config = dict(
    model='sound classifier',
    dataset='synthesized solo parts of chorales (CocoChorales)',
    train_examples=39062,
    noise_aug=0.002,
    n_mels=64,
    hop_length=320,
    input='log_mel',
    spec_augment=True,
    win_length=512,
    targets=['instrument'],
    num_classes=13,
    arch='vit',
    norm='layernorm',
    norm_position='sandwich',
    activation='gelu',
    mlp_ratio=3,
    head_dim=64,
    fused_qkv=True,
    bias='none',
    qk_norm=False,
    parallel_block=False,
    inner_norm=False,
    drop_path=0.15,
    patch_size=[64, 2],
    layers=6,
    width=256,
    positions='sincos',
    pooling='class_token',
    mixing='mixup',
    label_smoothing=0.1,
    loss='cross_entropy',
    init='trunc_normal_002',
    optimizer='normuon',
    muon_scale='original',
    lr=0.036,
    momentum=0.9,
    nesterov=True,
    orthogonalizer='polar_express',
    adamw_lr_other_params=0.0027,
    grad_clip=5.0,
    steps=19300,
    batch_size=128,
    epochs=63.2,
    lr_schedule='cosine',
    final_lr_fraction=0.05,
    warmup_steps=960,
    weight_decay=0.02,
    adamw_weight_decay_other_params=0.05,
)
Rows from block 3 of a small sound classifier, named by matrix and row number. Rows with one number belong to one neuron. Each number is 128 + 32 x the weight over its row's rms, rounded and kept within 0 to 255. All counts start at 0. Numbers have three digits each.
After each neuron's rows are labels from the 100 clips, of 14976, where the neuron reaches its highest value: "responds to" is what is common among them. Only what is clearly more common there than usual is listed. The data: synthesized solo parts of chorales (CocoChorales). In brackets: how many of the 100.
# fc1: MLP up (model.blocks.3.mlp.fc1.weight, 768x256), inputs 86-171
# fc2: MLP down (model.blocks.3.mlp.fc2.weight, 256x768, transposed), outputs 86-171

fc1.92:119108099213121122091118131170126163100111081121125185156151135116132086126145151128110109096108094161168092111131178098112138132188073117147156095129122089139145077105117106149115140096176147110174146185135059173124172056106098188083191173089131138119080182
fc2.92:102130145064133140153093158167118090169057093176105083153122111138137135094122066072134165164088176054094133149133185192129116152109093150114180121096117209113141071143101116104118149104179155092125139109197157116134124130107104111112152135107164170121148176
responds to: horn (100); note A#4 (86); note C5 (44); note A4 (31)

fc1.39:095086138071136089130084053161166114149125119137118134146149113106066095207168120210118138134148079134106132090144131124091065098118122112142171162095108108167092132125098133169098188145137125099103171088114103178132122099174084093162108122114114133110082101
fc2.39:121176132203123144115150143098145144152128179147110098134124138162092143120161089059109102119062206093129145164121155134127137150121092117139116097124155102120103153131145143112156155106109178176131133137131186052117140117134157199120108128182101131100109146
responds to: clarinet (95); note D4 (50); note C#4 (42); note E4 (25)

fc1.656:115136163086181161106144121151150135132124122126134134152117171122118177154138123090158104146127089160212079070157114125100115128105133180128130138129158125101141120124080128160071121139128094143122171169082166138142121098095068110132126193211133098053133124
fc2.656:101122163128161081130120133104137133106098116130143145142158139122128143124115146155102133111063095115156117113152120161133174102107069138142067105104173066077105137129141165110158159094172151115091137154130093086152088123084181145135117019078178124122148113
responds to: bassoon (58); viola (42); note B3 (26); note G#3 (25)

fc1.498:096107140132121118110152085225122159164135085159118156177161130067148054103122147146145162128158114129157124096111177144160121102129079066176103128131190123090141119087100103135180147121133119041186140194143148110095135127136073165168108117057176118176100116
fc2.498:096149198162119240152099131084116150145138096157098086113160112135110210102106136097129210122115122176143139081176121186171155205127137064123144178137123106117161096163146120146131147107153088070147143129094095076076105140133125158096079136098107125098126132
responds to: double bass (100); note A3 (49); note A#3 (47)

fc1.83:135137134133145135144146097114134143074144112190125135182084117174122160176132165203080164167114164195121178157152172064177151077160101107179163137161102102185134149082117130158074138142112120116105095175067125148090111147059142158138138174118084113137172119
fc2.83:140128087113184124132142204082090111096133118206115102104074121125152144142039147131179151137115112142153188083131126187078143086072061143076191116127120224073121111159174053130148086138139117163107145116120107126112176135111108138156162111093091138144144070
responds to: saxophone (100); note A4 (42); note G#4 (33); note F#4 (28)

fc1.181:179098139132118141169093066184095072127082133139114150107145094138087157163161191145179180164098145138142107135131173130092073151162131089106152143139096161155110148144172160127121139146155109172112129151136099104095140135128137144081111140157117131109180148
fc2.181:164137160124139181113100116159151102123124113147127127158192124151115103080133181149176092135130139120162146087123104122085162168150154071132055176156108104145163118141122104102155157140098116181102139117120103161207226172136161171145142142051081174082099172
responds to: clarinet (78); note F4 (47); note E4 (46)

fc1.471:097120100107107115084133143170176112164171117102101133110130154112175150146131103168133134141073128074100112102130128087128118110144178123147158074180116137160116154142144095142167100103081136159111148163111097164132183128108134154143151127159166159078118139
fc2.471:188115085091165131079159127145127163118144120144132157110107127099172179200122139154201153090165115103119106111143054074118108151156114130050143155129158121074056174113110139079089168123134133126143169172146145165129154181136141135164080080136129185144136101
responds to: clarinet (62); saxophone (34); note F4 (28); note E4 (27)

fc1.31:094141178153112179102136163123123164131133146148085122171139152062161104116114124127118086097113114078141072095119168134166080053176132042157125118115149132084158148150212120124076131154184099104172162167147129120092132091159078175160143169110142156135121109
fc2.31:106070147170153174175068124158131151157080142085133116098095137145084095166118191131139214126130132131091144080196125175146139186095119118140117162113148161133114072107155060131092144165137116134144173137101089106066149151094142137104082138133112111087178075
responds to: double bass (100); note A#3 (56); note A3 (51)

fc1.725:102082129139137102114106179187135161108204141109146108094088187121174162165123182156110142169147137170125180150153071104167125084107089135128123165141085098128168102115100087074127132135145143107175157140140143134146105142077123106104073131073137100167159139
fc2.725:081182112132109107193116136120121109128120164163165125138086154177118136112110154133075148135131151143118136093099129169118069084121098088165144128145209103146138121143150157192180152131163176106136117136144136144151139126151170114237079111161138090139079071
responds to: clarinet (56); note F#4 (49); note G4 (46); saxophone (43)

fc1.714:166107109104151170138162137154101152065130145081129139176134156135111194155117145092152135121096120111118187167105116127147154150073121139116082108153127098125083167135159089088203126174146157166174079121076107172173079158090151065143157188073143115106105141
fc2.714:152083120101072109118151154134157157096087125154145152109060127138119146123155102108113091136090143071058111088174132140141148114121136087168150097165111164097097135109144169135072118151140154146221169171116144097109124105137086153136118146101128166112136177
responds to: saxophone (69); note A4 (35)

fc1.100:066084183077108118106107188169084130093106122122118128163159171093132079100095118174107121083103150166146136063132170160134120104171152116150163092157195134132150109177126155130145168150148155121157167188114127082100176118144101176143128152047092145163068099
fc2.100:144108153145108175151109125159142084115116072147163125061137140074104106127140092130134138168138198142137110082147148082141128186113140142128106102112121120155128084075133020106130183163156089131177116157138125143089192203056147149147122173142131136130185128
responds to: double bass (100); note A#3 (53); note B3 (42)

fc1.629:118154190129082146100141093143102160109161083109150135117166128070190087093106052141161102136189214153102157159147168168188089118197079126127140158092145157119130102130091062144116144101208070085158159137134145121107188127112092140194088122096113079153148131
fc2.629:077130201074139116147102116117114119143179121163170157102132138093132092126122114145087152140140134152157155122114147105125122158133112107186139096160138111083172047115130104148113128116105092058159166120083133130022146105080132155103125090117115158105134094
responds to: double bass (100); note G#3 (53); note A#3 (45)

fc1.740:134142109138124119153110150113155106171118106191148071109125142176151149093096124110115116151140132077101111141146096183123167154142143100116155112091116128128132091175126130144119111104072132149105159161141172138092157143105140118165144124109108148146186089
fc2.740:116155111095140097104122119118037082162135110139110180178127112056088099172156144157148158093130149194081150136134124167118134065130113096084136074114083177129074103138117107202120122114174138086070154051142099094148098154208129124129095085203170126080174158
responds to: cello (46)

fc1.158:193105124129149113159104148140126089201151128084051084176159131147156132146099197132167133092135174128142132092113135098114135134165156138066096125055141128106160113122099108065127109092148070126120125168101140203130125135079070143171136139162153094070103168
fc2.158:117170140069111111091158139098156186135166163150146163092176156131105131105096087122058113139114128075141130150141107164167169109111099103117083120174141134159143092136132106102140107082160168155113157102146186131150152125123129132160162089131114094171114080
responds to: viola (82); note D#4 (73); note F4 (36); note F#4 (26)

fc1.339:168103112167122143111088119148123126090116158132081118107118131116071138133153147163181082126136091147214156136098136099136105094170133070138164098144105137100154125163140115106049152134147105101075149130132090071079129067083153189113172158176132109186118108
fc2.339:110101156150164121149163094072157122179172111107072111152121158100127124129069111122067148130116164088116143182149181095172066144132122168088051094147138121136102186127106115124160128104066109131163075146173162150143097168119094139113092064094126117143081073
responds to: saxophone (54); note A#4 (47); horn (46); note A4 (44)

fc1.352:100106153121131088147151152083126178040107091169142151150065127160128146165095079172111159101112109117122105080122127176143113079156149128113191134181083109161103132138196121156120122099107118152072153162075074183142115147126062145119110078150172123090097101
fc2.352:106145094122069176047159147069100128091116105093133135096145127182150049177149150121167119129168091109094037097087109088153149138090155124089131210108133121114148159156141103123134159130116119130044140136120105119136092117048066159131117107122131142183109107
responds to: saxophone (100); note A4 (40); note A#4 (39); note C5 (31)

fc1.700:119213138104152082140172119134167136133146063145064092135161085129122127124158142175146152104117149167151134067136135113173143140095109140149100148137069116146109126112146148128087088144107133104188161076134147136145095186143105142133081154128185089153142105
fc2.700:125058150109109105109084153108112162146049141091113130156181162092098150083146069206098073148192104148136105192120135141130111101158114115089149136098107139115175134134186116106170118113143141166125185105108128091145112125105145121081087112104080202122173162
responds to: note D4 (39); viola (38)

fc1.417:087155154152130081133117093123074135162150167154114115134134103120108187098112158131152129139113133123122118158058108097145134165119138110125126143118143150122070112157194152116158133146153093104131195112158096165113084079116152171106117112092170127131172150
fc2.417:168123102119084142114162124116103040165145090086116060132105067101130141174157041118131107074168111126159048058058148140172102124160117128098105136131091144134139121161114147138126116185100112093174127124153144150138129099174144120168120160078086148123143063
responds to: bassoon (100); note A3 (96); note G3 (49); note B3 (38)

fc1.733:199136100153154095112110079138094123084181106141129153093069127107171092167097147124159146144114105142116099116093112114146144163118125168159146144107135153117141101153095127144129149109144045115132147139200180116136186125114133113093125183146146134117183096
fc2.733:174147125124134129081117178134131123055098173137107148103152092151112119074169135131132109091112120190069119151090123125181091113171107137116126124151098101087108133152093109139106058135096167150123117135152092124191146095212085158144183130096145171144112163
responds to: note D4 (59); trombone (50); viola (37); note D#4 (35)

fc1.4:092156187126171096089155166057130184165121120082102157144194157141130082169104100137113150105104149158108101186131142159168117171146174128145095098191107124140091112134076111156086133127166141108141121157129115097159095125149105083156087105112115100159195120
fc2.4:124101125115105114147114159152089107085157120123157126161128159135132110074135101154091111074175137135140198174067144134138116098067091171116171126101140129201102166100112092126145187154121139149092141100152096163193117158083148128196140095143189142094113163
responds to: violin (92); note C#5 (59); note C5 (31)

fc1.130:093095150137142185128105147114156084164158126107152087156108159118140165126085144188145143191152141112131088129154157183135139034164104088105102136134134145152146094130181102154157136144116067092183137104101112157079154118093092128108119138130209119187076131
fc2.130:092157116179147163071109129084185145176152130121115112171143108101136150098125170093134096142114109114094149116252125125137102082162165092067113185143133130128152152126100057110088176160190149152134194143158080084074129163157139173109128158103164162089064112
responds to: double bass (89); note A#3 (33); note A3 (32)

fc1.354:101146133109110164066076141069133108100113129138172159189110113119099197184104162119135167163143099103157138191117149123100129122111102137171109079143157117151094163115109153147128154078145101163118077136127139113123097055138129134098135122176131086149123097
fc2.354:190083134158120107191196138108099157174181070111201139149150067077170119204077157204160133089127163094155099149123179112114148116137098122096137147135126129090106144130132181156137157180101109113116108214164120125081137044115087135131085140073144132137114137
responds to: flute (98); note A4 (51); note G#5 (33); note B4 (28)

fc1.389:130126125113110052097116102130128108115127131132129165116145119140123085059110175106151130169143174117191127128104108168142091076164108169147112100152155109109095119081118025120047142222141155184158126134160129167140133140138072094173178088130105173145151159
fc2.389:122149137155142132181088150106158095125161087128086144150213102139114088133166133120204208148083170076182143146190103114146123179119120130134105126156057082124075147133073152147143110096141146173074168068094079133137136093142151105127120113114166104172084103
responds to: viola (75); note F#4 (43); note E4 (30); note G4 (27)

fc1.719:160094185133112151101140144156150180182052140110134148183093255131151116142111107076121121111186167088112187086125152151105143148157079119165131123127100113096167120099139124162158189082154139121084133144151126126161084103036166121112147127134159131239169140
fc2.719:090149236103094112173127141137125058121189117148166092083133118117137148118144145139184105098101101135109103137141072147082120148072250156133107158074083117115134126107158135161101152151180123115108164088194129135135134148121134095107148092112139125076112145
responds to: bassoon (100); note D#3 (34); note D3 (25)

fc1.645:049099103174155166107087176105108126095156134175146063149164133074178130105080096180122147135179135120152181129096118141138105109117166127166164135123114120125108094149108105191117162129138106056120159163104080195116173119134101147185165120148140129127095144
fc2.645:130127194134134193187107069112068120150200123133161120112135092127131184151133144141135203113153138105128131078161114138143161120143159110161164145136201076130179065079091050133120162109103130136062133077134130088131121130060154121116154125142116130071142104
responds to: double bass (99); note A3 (49); note A#3 (42)

fc1.219:106110114124074096134133094114128133122102122110112145076159120183129161188099095191116146117163125161105174148108102126103142182094177155114134113114186102166095094148110105121147102162104138109161176142200102066187088102081186147088143113107134110082148129
fc2.219:162110124098112199087195100077117139120131153122072158076144136121157101141089108182136152126141165150099163157124130183127113109084127136128106135122141110120159112190122104088100131145101127112080146122186131111124139148131154163077110130108125100131095180
responds to: trombone (97); note D4 (60); note E4 (30)

fc1.538:137160114163134175144155185138131151101088085090093088124157103135129144124152090149136123062133123127091162070120122139121139118108099075141093161114115102096212171135105052089147116194105122121137091144134130145133094151140130142159178160093178078104203197
fc2.538:204145117110112134100177099122099088125124072169133136082092094148148057114193112100128169096129164131065119173133083165114127115089151163116125143183141132148177202073128180161120110107118170143122095146113124046150139111128143092216181056088106099126146095
responds to: tuba (100); note C#4 (59); note A#3 (47); note B3 (39)

fc1.289:142044124068064060094123131130148129141132135108126135100182179087175157123121121144172169115177135086087165185108139095165106123066135084113195085147101136160110090148114070134163120114154105149120107094162168176099150124134099087187182124140136112052114098
fc2.289:145102170125142137131100102153108116141152123146155194145147086133187146164162150157114101163114130073068137153196130155097117131171090116101037153130191159082124113133140122106153129122214133105151104144085140172093105092086115105094195086154171108149123142
responds to: violin (100); note B4 (45); note A4 (38); note A#4 (36)

fc1.571:140134148152187102108167053177103121134118227124090062124090146150164102238057206124113123171143147099201133141129104114087107118129135131105129126159081085097133159065108110082142143167153158182072134133109111132160133143120158107147175166212142168066160120
fc2.571:104140162120213085117162132099180158135133189153098119151116214095175100157145114115115141155100118092078160098123111144146203103082117132132059149143082132132154133134141121131166078121127136093146117124086103068104120081130119106134098073151158074132105144
responds to: bassoon (86); note C#4 (42); note A#3 (30)

fc1.568:059054112168165111167169154088116114074115034156140146162120104163162155138135125135106164133087203144149120109141154090131151124142196105152103146126095089169094163191145124137133136085105111044113161121058097151101144164110110120147140124101103163089152116
fc2.568:187134135154114150107122226100100126150081137160137115113154147160117192124151137120127178102088127101159223131127143146104136147123177134133107153142144173151109148160116059164147092138152150153139074147072153101125139162109148165133122106150120148143177138
responds to: saxophone (100); note A4 (44); note A#4 (38); note C5 (34)

fc1.443:124101163127105072117131084134097101099215158060115129140186164123136107112084140113093090178153098127098103130086161132104108126088145144163103119145085159129114100140067063090146135124140154098108119106183106208120125128156127155104128188124149093184140171
fc2.443:147160109121146144120167138132157138156103118097142096161076116132105157144164137119128130110104169114175141117080122066136150177154147133127166112080127102184120177110109098066164080149120091123072133133056097083168119113092124132166178136134176133119165162
responds to: cello (86); note D4 (55); note C#4 (50); note D#4 (45)

fc1.267:113105170146089179116145116109109139099150127178153068155149066059166096055095138171155109125151177053162117119117172148091088115135110039162125141125132137157136083078117088151094177107164092117170165177105116131112181123106125200176111102131154165123148161
fc2.267:114121165149126229151096112125079121172176143095143111086102153101080143157105160115093195147147134137093147120147179150143135138122158108165114145116185086121198073115157077107133212130149124099123127149131061063046118159101103132103140128117159140115111097
responds to: double bass (100); note A#3 (62); note A3 (46)

fc1.392:115142185177094108124112124131175163131194121168183147139151187148082106200096114143108159081167064094074113091095096070120104148127118118090152188115116147134137152130130084136105144076141099083187114179113127192158209149157159174160173136152097143147109073
fc2.392:197152183089139088147133116131168162113173111164129139111176100032133108142136066142130102193185114170111107137157062105148148137150109160127105182110109127084139151098167118095074185209127085132122078105169139153112060116113175100173135117151075138156140103
responds to: violin (57); note F5 (34); note E5 (33); horn (25)

fc1.449:134124105107123114183059110108137104154081118137113136071093102117115149104137117087094173114191182138220158086129139093127073117116172157095142157154096099176136147188139106119162147143163140150153131150114102136148131120151163197127169095125091104067151116
fc2.449:117136160121073120094103167143121110140127156151120165137130099087201185109100126138132184147153047110073113200124157152110082125087166079139051103106176133148135074082100089175137066176121125134158150123121112126124135112134092093204130121090133066181071124
responds to: violin (100); note A#4 (68); note B4 (48); note A4 (34)

fc1.745:141165142128121117090094136119125137075121161129120153121139083158076101082142125137139067150173119143113203128140084185114111120112074061145081184132111167151148170155146164120100140149124095160134105171132165159109115145153107186125125161148163175124106096
fc2.745:112096107126098171125151094092168146167142135104168174121121136116109094093114092095146135119053093174135146145068083186085129143124142185061128110170162125168135098187193136125179125129100138170052157112076169124097122101117135152144177107108137149100157146
responds to: note E5 (99); violin (92); note F#5 (35); note D#5 (34)

fc1.547:128152119135129135157153145174172166136162156164134089104130099131138130158128148095156124081113136130140102164137171134111063155181074124098127068132128115090163088102097130043121084191165181154123152128072099186098126157086177121138109129107095084149070142
fc2.547:162160147098123135119192164140104157128167066074192154133093136142179127107092138160132089127162102138145168134126116145188160159076077120143173167160129187131067069091098147170154152161106163116090165158151161122133172111147100152119147105140098138158058156
responds to: oboe (93); note C#5 (50); note D5 (48); note B4 (40)

fc1.663:132126138089113147121150092195149129072136102135121158132069124082153139123169112056114158080160124151180061066149176160076143083144103134151197160117145133129159159106131132104103091122121083146091137126231139106107106117137136121097118174166162083125144137
fc2.663:093130102149147115094118182108094095230082117116111098138129157123102185135168117153191112151206165125149125163105141165137104094163141156094068105144133181140139105165127154141170099125112130089098127167080118170093115109138133098141143082115131160125127187
responds to: violin (52); note C#5 (50); note C5 (41); note D5 (35)

fc1.655:196140105094087165146145122091096137145091205066149112095189123144153136138162114073107133053162133127148163191135150144111136103105124120060158129097163120131095136168139113063148150073160104097098144156139139154171090098065086130158160106119044068112102104
fc2.655:110132126119137059102150112161132137149089172143141144175139135109165125091169091139156126162094103119093116187127137136114149153155179172147074127089073111123114119127125134094148096079089078081102167144111224126130159206174103111116128115151121151081126090
responds to: trombone (97); note F4 (65); note D#4 (44); note E4 (39)

fc1.359:148042117130146129202112117173137163121064123128158108151067117166131114159142168136089055133121144101172121109085029183099128152139089098146173151156138174142131092127157130152138207153091148139118083106127147200144099161152072123113160093216148115090140072
fc2.359:061150212137108122132103140141113119147152118134158123152116137123106110101142133105123167107132121158111141135112191105101074049059121147117066135133114125106166139095116156114125116137137092121143145152177144081119121110125161169129128127159142153106094130
responds to: trombone (61); bassoon (33)

fc1.45:118144194126183117076121177161122123112168114098112142151155156181126102140118087121139135098095100163097132131071136126132115105108079134131180158120169093127106135121141103090173073120179151140153096118189149121102141140127101084077148165183106154176135074
fc2.45:159066084145097132087136124163124161158114051141210097161117118141129187086119083111143139149115101131157137163151142153185095089115081153156094091150122098112111119097185171056127086093129141101155097127170138107093163123130156121096131172126204127089093076
responds to: trumpet (100); note A5 (43); note G5 (41)

fc1.674:178142192096088128124078116073184146083075114132092154153148165122119077075159118183111125135161185132156095153092144104118114148092089154164124166100116144171138119131101125176102113104139126095186115134133146151110142103124129105140143169143070167149091119
fc2.674:138149094132135058100091124159135123102104114114128125111159159133102121149101152137153125138112105133172150149163196142068110079048201159100111103183104133080166128163084139165153191166127139157089123162123139103131139082088133142077137089120113132093108135
responds to: horn (100); note A4 (57); note A#4 (53); note G#4 (26)

fc1.307:115106127196099158166158170131110102113127065164155089131050122146123103093092133132101150101091173132124125200214108143119120163125075131110127110106147128149090160182148144047146092108100064110128190146111083140153161102166188129148161187156126151116095133
fc2.307:122162141040123111114198103135137168182072121167153130129129104145144157115106082162106148106109125091112185141154117119129131178123165108142080095115123174115151193107090063174047138119129163091114131132097122189122116139153162058139158134151135198094092154
responds to: clarinet (40); cello (30)

fc1.442:089077120229119161134161095107150121127088126160078102083145173154118168142184132135147114112135113114138134151162097118139130063173124172042132121128136205169069133105121113108150166119107175147158126125099150114119099111110078141143097084117109109121081135
fc2.442:185079132132136164160075145175115195096140161128148200146178092076147150175192119136137129146092156135138159144124143142161147090108086105038139146163106106129122142088086149170137130099102119118130208137167132165081151161096127184177103116152158127189102109
responds to: clarinet (99); note C4 (44); note D#4 (30); note G#4 (29)

fc1.275:128119135128148076150147152124137110146125110081043117182092076118113073195148155104127086073099142128109109063091088158124077114104179153066141106160121141107107077120157112192129092139175194138134176104147142158140101101153132127129127135108114126139152131
fc2.275:104109133169072187146129091176143175146085094136145115119078099163232130197138062149102143086158122082164107192156149096125133129078123111163173144109041095123156130060060172128133139133181118102120126129133112160154166161117126146130186162070122121136053140
responds to: violin (37); cello (35)

fc1.501:176097113180068161076104086157159091087140154103135160141142089054185121163168154147152099081171092126156150135187137137088123138128131108147094133168103071134162172081124159168125121137164155143105123104106120092162135112097138145118099123137112147095169113
fc2.501:127119164044112084156188122136132144135168105101153081112105204162179118124118115133083164081124160191102093121112108135102106143072113142113155112125144214114146133111159056115196130100134154131155149167150146125105105140153086073151124117160126143129120139
responds to: tuba (48); bassoon (29)

fc1.542:134103153181104164067124162125096145138144179134081104144087213089127098141105148130155135098145130113086177101145110129109120131187118094143132099093137175101091101075108132167195232093161131130077118153148086121139140128028166108175123142151144146172117163
fc2.542:130101137077117135153158135119152170113148096110158124154155112190181115114152117164136129122119139194132087188149139176113109115101134145155070168112095085125158105094155094153136114151132080120147151138158108078148140173122116085108173087137114039123132162
responds to: bassoon (100); note A#3 (48); note A3 (45); note B3 (42)

fc1.586:125153186149163126114071156131112071125075099095201089151161154116169127138179054122117154133178106101126083153131137125129156130109111101102085175136138166113105171143062084116136132097174076110140075153150154062087164161108157150092195188129134177117080156
fc2.586:138068024160146117093131107093159153116223169182037199135091071121122139069136138105104134157113129140137205113107139111116121119129141152159142146152147160168116143187137127178136145143068183125113153131141098113175151129145110126161054086136107073170149088
responds to: trumpet (53); note B4 (33); note A4 (32); oboe (31)

fc1.402:114112082131129116169156190165206188168126128131081135168165106147203099068144164121078153154112139138136148151100131127117195161133129119092091132115103083080111117112049076110090100114166150085150112149154096114128157136077150088142073195122145093142130115
fc2.402:136149139139136112130078091110136091118126096176174091086171147095125124134105150095115117119172173112123041146116166161115150117076104114098121180107125164165129124047209173108167153083078192117102147097146140136117098133099160150113108103159138109157148092
responds to: horn (53); note B3 (25)

fc1.397:166120117128100169139113128102114188068114138122139153102130105138108094164111176156088097126188098148113107152124109115076118131151100151117188089167114098140117092056084157181142144096153113160125106138111070145156116126085128139082131136134111186150148160
fc2.397:088155143158128138079150162204102117149048118165090106122113123147161126082206129148128173128145155110098146094100155087142149122062068125141101081145182194124146094109154084140093127095153155087151105135144116090153082146183123122116084149129137136119206126
responds to: horn (100); note E4 (38); note F4 (29); note G4 (25)

fc1.590:097114177155149088083124110076155084164082121155103081175119148128128095171090184158157145146081118139147142109198109099088153126201131167109119111117125140092172144136163132053166134115134151082088094142072148115146134088157134209178129175175147122040069119
fc2.590:146161142112102176150095105168092139146097142073078099110123119190142141166172056138120161124187137174198170176125124091086144139106034081144158146137159117131152136140116165086137118145153108118141112158120145131124143116071176104154074137162126065151171157
responds to: viola (99); note D4 (40); note E4 (39); note C#4 (34)

fc1.535:115157178152069084071087120119118145149115057156138197079135182181165072088147119091088136156170130136149140142131153144102092100098175152095147174094104164147145148093131157088131062165188176196138185180104097148142203146091108136113061129130167143125112091
fc2.535:108077144075068116085144140146117114138177142126138145128155112130099106125151117123159078185072147084101151112143087131135124146159170103084105153191175110097090066157190130135101160208129103107163103160134155126155098163140082132135160162171196115137130166
responds to: flute (99); note D5 (46); note A4 (32)

fc1.729:101115114126141141179137168156143101129116148158113138165136152148111162165102116151132126114062090184148189126156121100116152097129083095169119149127128118199148140154184060117074077084067158161165159148129121149124206107060153097120178118117118109130166171
fc2.729:115102145140142172150157205062078170127102156152224089108062144183132179151077106111143097144132131145160134090138134141129159142087098091057105136148102133124114142122129056119106161163105101167131139092106088134142133173139107145135146090119091133138102115
responds to: saxophone (100); note G4 (32); note A4 (31); note F#4 (30)

fc1.724:151113116100128136100102220126120147053027126144106099151134110127154097186125149181112154115104114152113140113171146105180139135129139127152145113069160111078135139122106168116233190146126136188045126148084097192128156151097158155103061147127145131164136119
fc2.724:182083147113152131128183127168130098145141137071152087171132153143070130154117107074105130074100143129173110187127126092131152171127149098230112100092125141188129114100141078098110081089170097107137140133125116144170097097138081166098148145123077165107157163
responds to: viola (100); note F4 (53); note G#4 (39); note G4 (36)

fc1.720:136163081130158063146112144119103104112107153098149124110137100115149090117154080168083105108161135104151181163147112109132115210166062114114089178188142150120132121135129172166122126096130092105181169121122173173181101094109119176133131144172106085122093156
fc2.720:156064120093101125130205130120191097125155123162143148106095091109093161128112136118107110101122091168167126159169115154155087172147150157133102154131141094133112149086188176157157094067120162112060183124133061155179122190131155142138071131103157135114127089
responds to: tuba (100); note G3 (34); note G#3 (34); note F3 (30)

fc1.503:107093129117164147124147106099117160151127108113096096171037193142129146136145129140090164160097184142132118147061107115142115106080153170111183085199112176131123137139147045128124118075129100133175117169104133095127190137115137110148124124157087104121134159
fc2.503:175164173098139138073160130110109136173188153143140133146104126046128106146074107142125149114141184076182110107125123161177090151091121134101134165116056143082068083149134141091034106132112139146159098124082114163117120159129085154187076109154155159157157161
responds to: cello (95); note E4 (70); note D#4 (50); note D4 (40)

fc1.703:152091129097178143130160187125096095100160131129170182172132168175133090093089108132148097182089151155096117114130082114180133096141109106129110127143171080143163084190151126092158102127101066150135124163101188151102140113093115086162085107107109112170189146
fc2.703:119113140126151116128156120129176135067153127151132131154058136140117144102119119159085179162121137172166125116099136147131166086073176118168104113074151121156138152125159080107120195147140120134139134130101125135164127104130166117112110167196062170116158090
responds to: saxophone (100); note F4 (33); note E4 (30); note G4 (27)

fc1.760:074083150192131117107072143127185151093083069114135128148154221131176152135101126127119138130139144162164064190106090078074164122092119127134134169144147103157107074135127119144125139062122134140119137146104115127169120108098126112205048122108150167107148051
fc2.760:145107132091115117140134071126095197116170092124116141129231095117109140144149119102126118109071169080096199124177154162142121063190115167101057128068103125165154067125147204168111153170178115100123091145178116140147132133086143147161137141107131133109080134
responds to: flute (100); note F#5 (40); note G5 (32)

fc1.734:167082122128156110073097087150104178144096111115060075128106168072174133185063160114130139140127110060187164123145118152118138099201100118118119133148077156150139147130183189120170173136111118102149109138132134118169113140099176121107062157118081140153161109
fc2.734:126111177116087147150088176112146090122126088127089144124196147122117131128174155133167116126119098113131156165174140077059204136067150178134095155109144160142127135131131138151117130154156123118152223134160087129167163135084149118110090142090176126137133146
responds to: bassoon (99)

fc1.685:079107105155071155108145165144106142150153150168105145134103134094171159099124101158114048205162121132086159136145121149160130162113157171135149110048141125167126052119109171097155123070161122232054147117080111116071099093124142143154114143132132129140170126
fc2.685:138189064162124095096131059157142134058115071131139146104105136153117133187123171119115121073072170115124077182108138074166108091155136157151160127091073108121141141116133087124074118095109087148097123093105084081170033160096150130165196112121082118127149105
responds to: note F4 (79); oboe (43); trombone (40); note G4 (29)

fc1.405:090134122097171142159133138154120096141158151156193153137112118109096083127077167130165155085208111119152137096106125078124184061100158114154180209119086080149135176152169151128146216085112069206156159092133174091157153096133141116112184112111075121104132112
fc2.405:122110123105148103147143087118150155065124136145112140132094090165135165087082126181112122137166138085166115085091149147143103160151138114064071094114120160090101200153100098164084097145100168069126128066130127098113126093072140143161114110189152121152141131
responds to: oboe (100); note A4 (86); note B4 (32)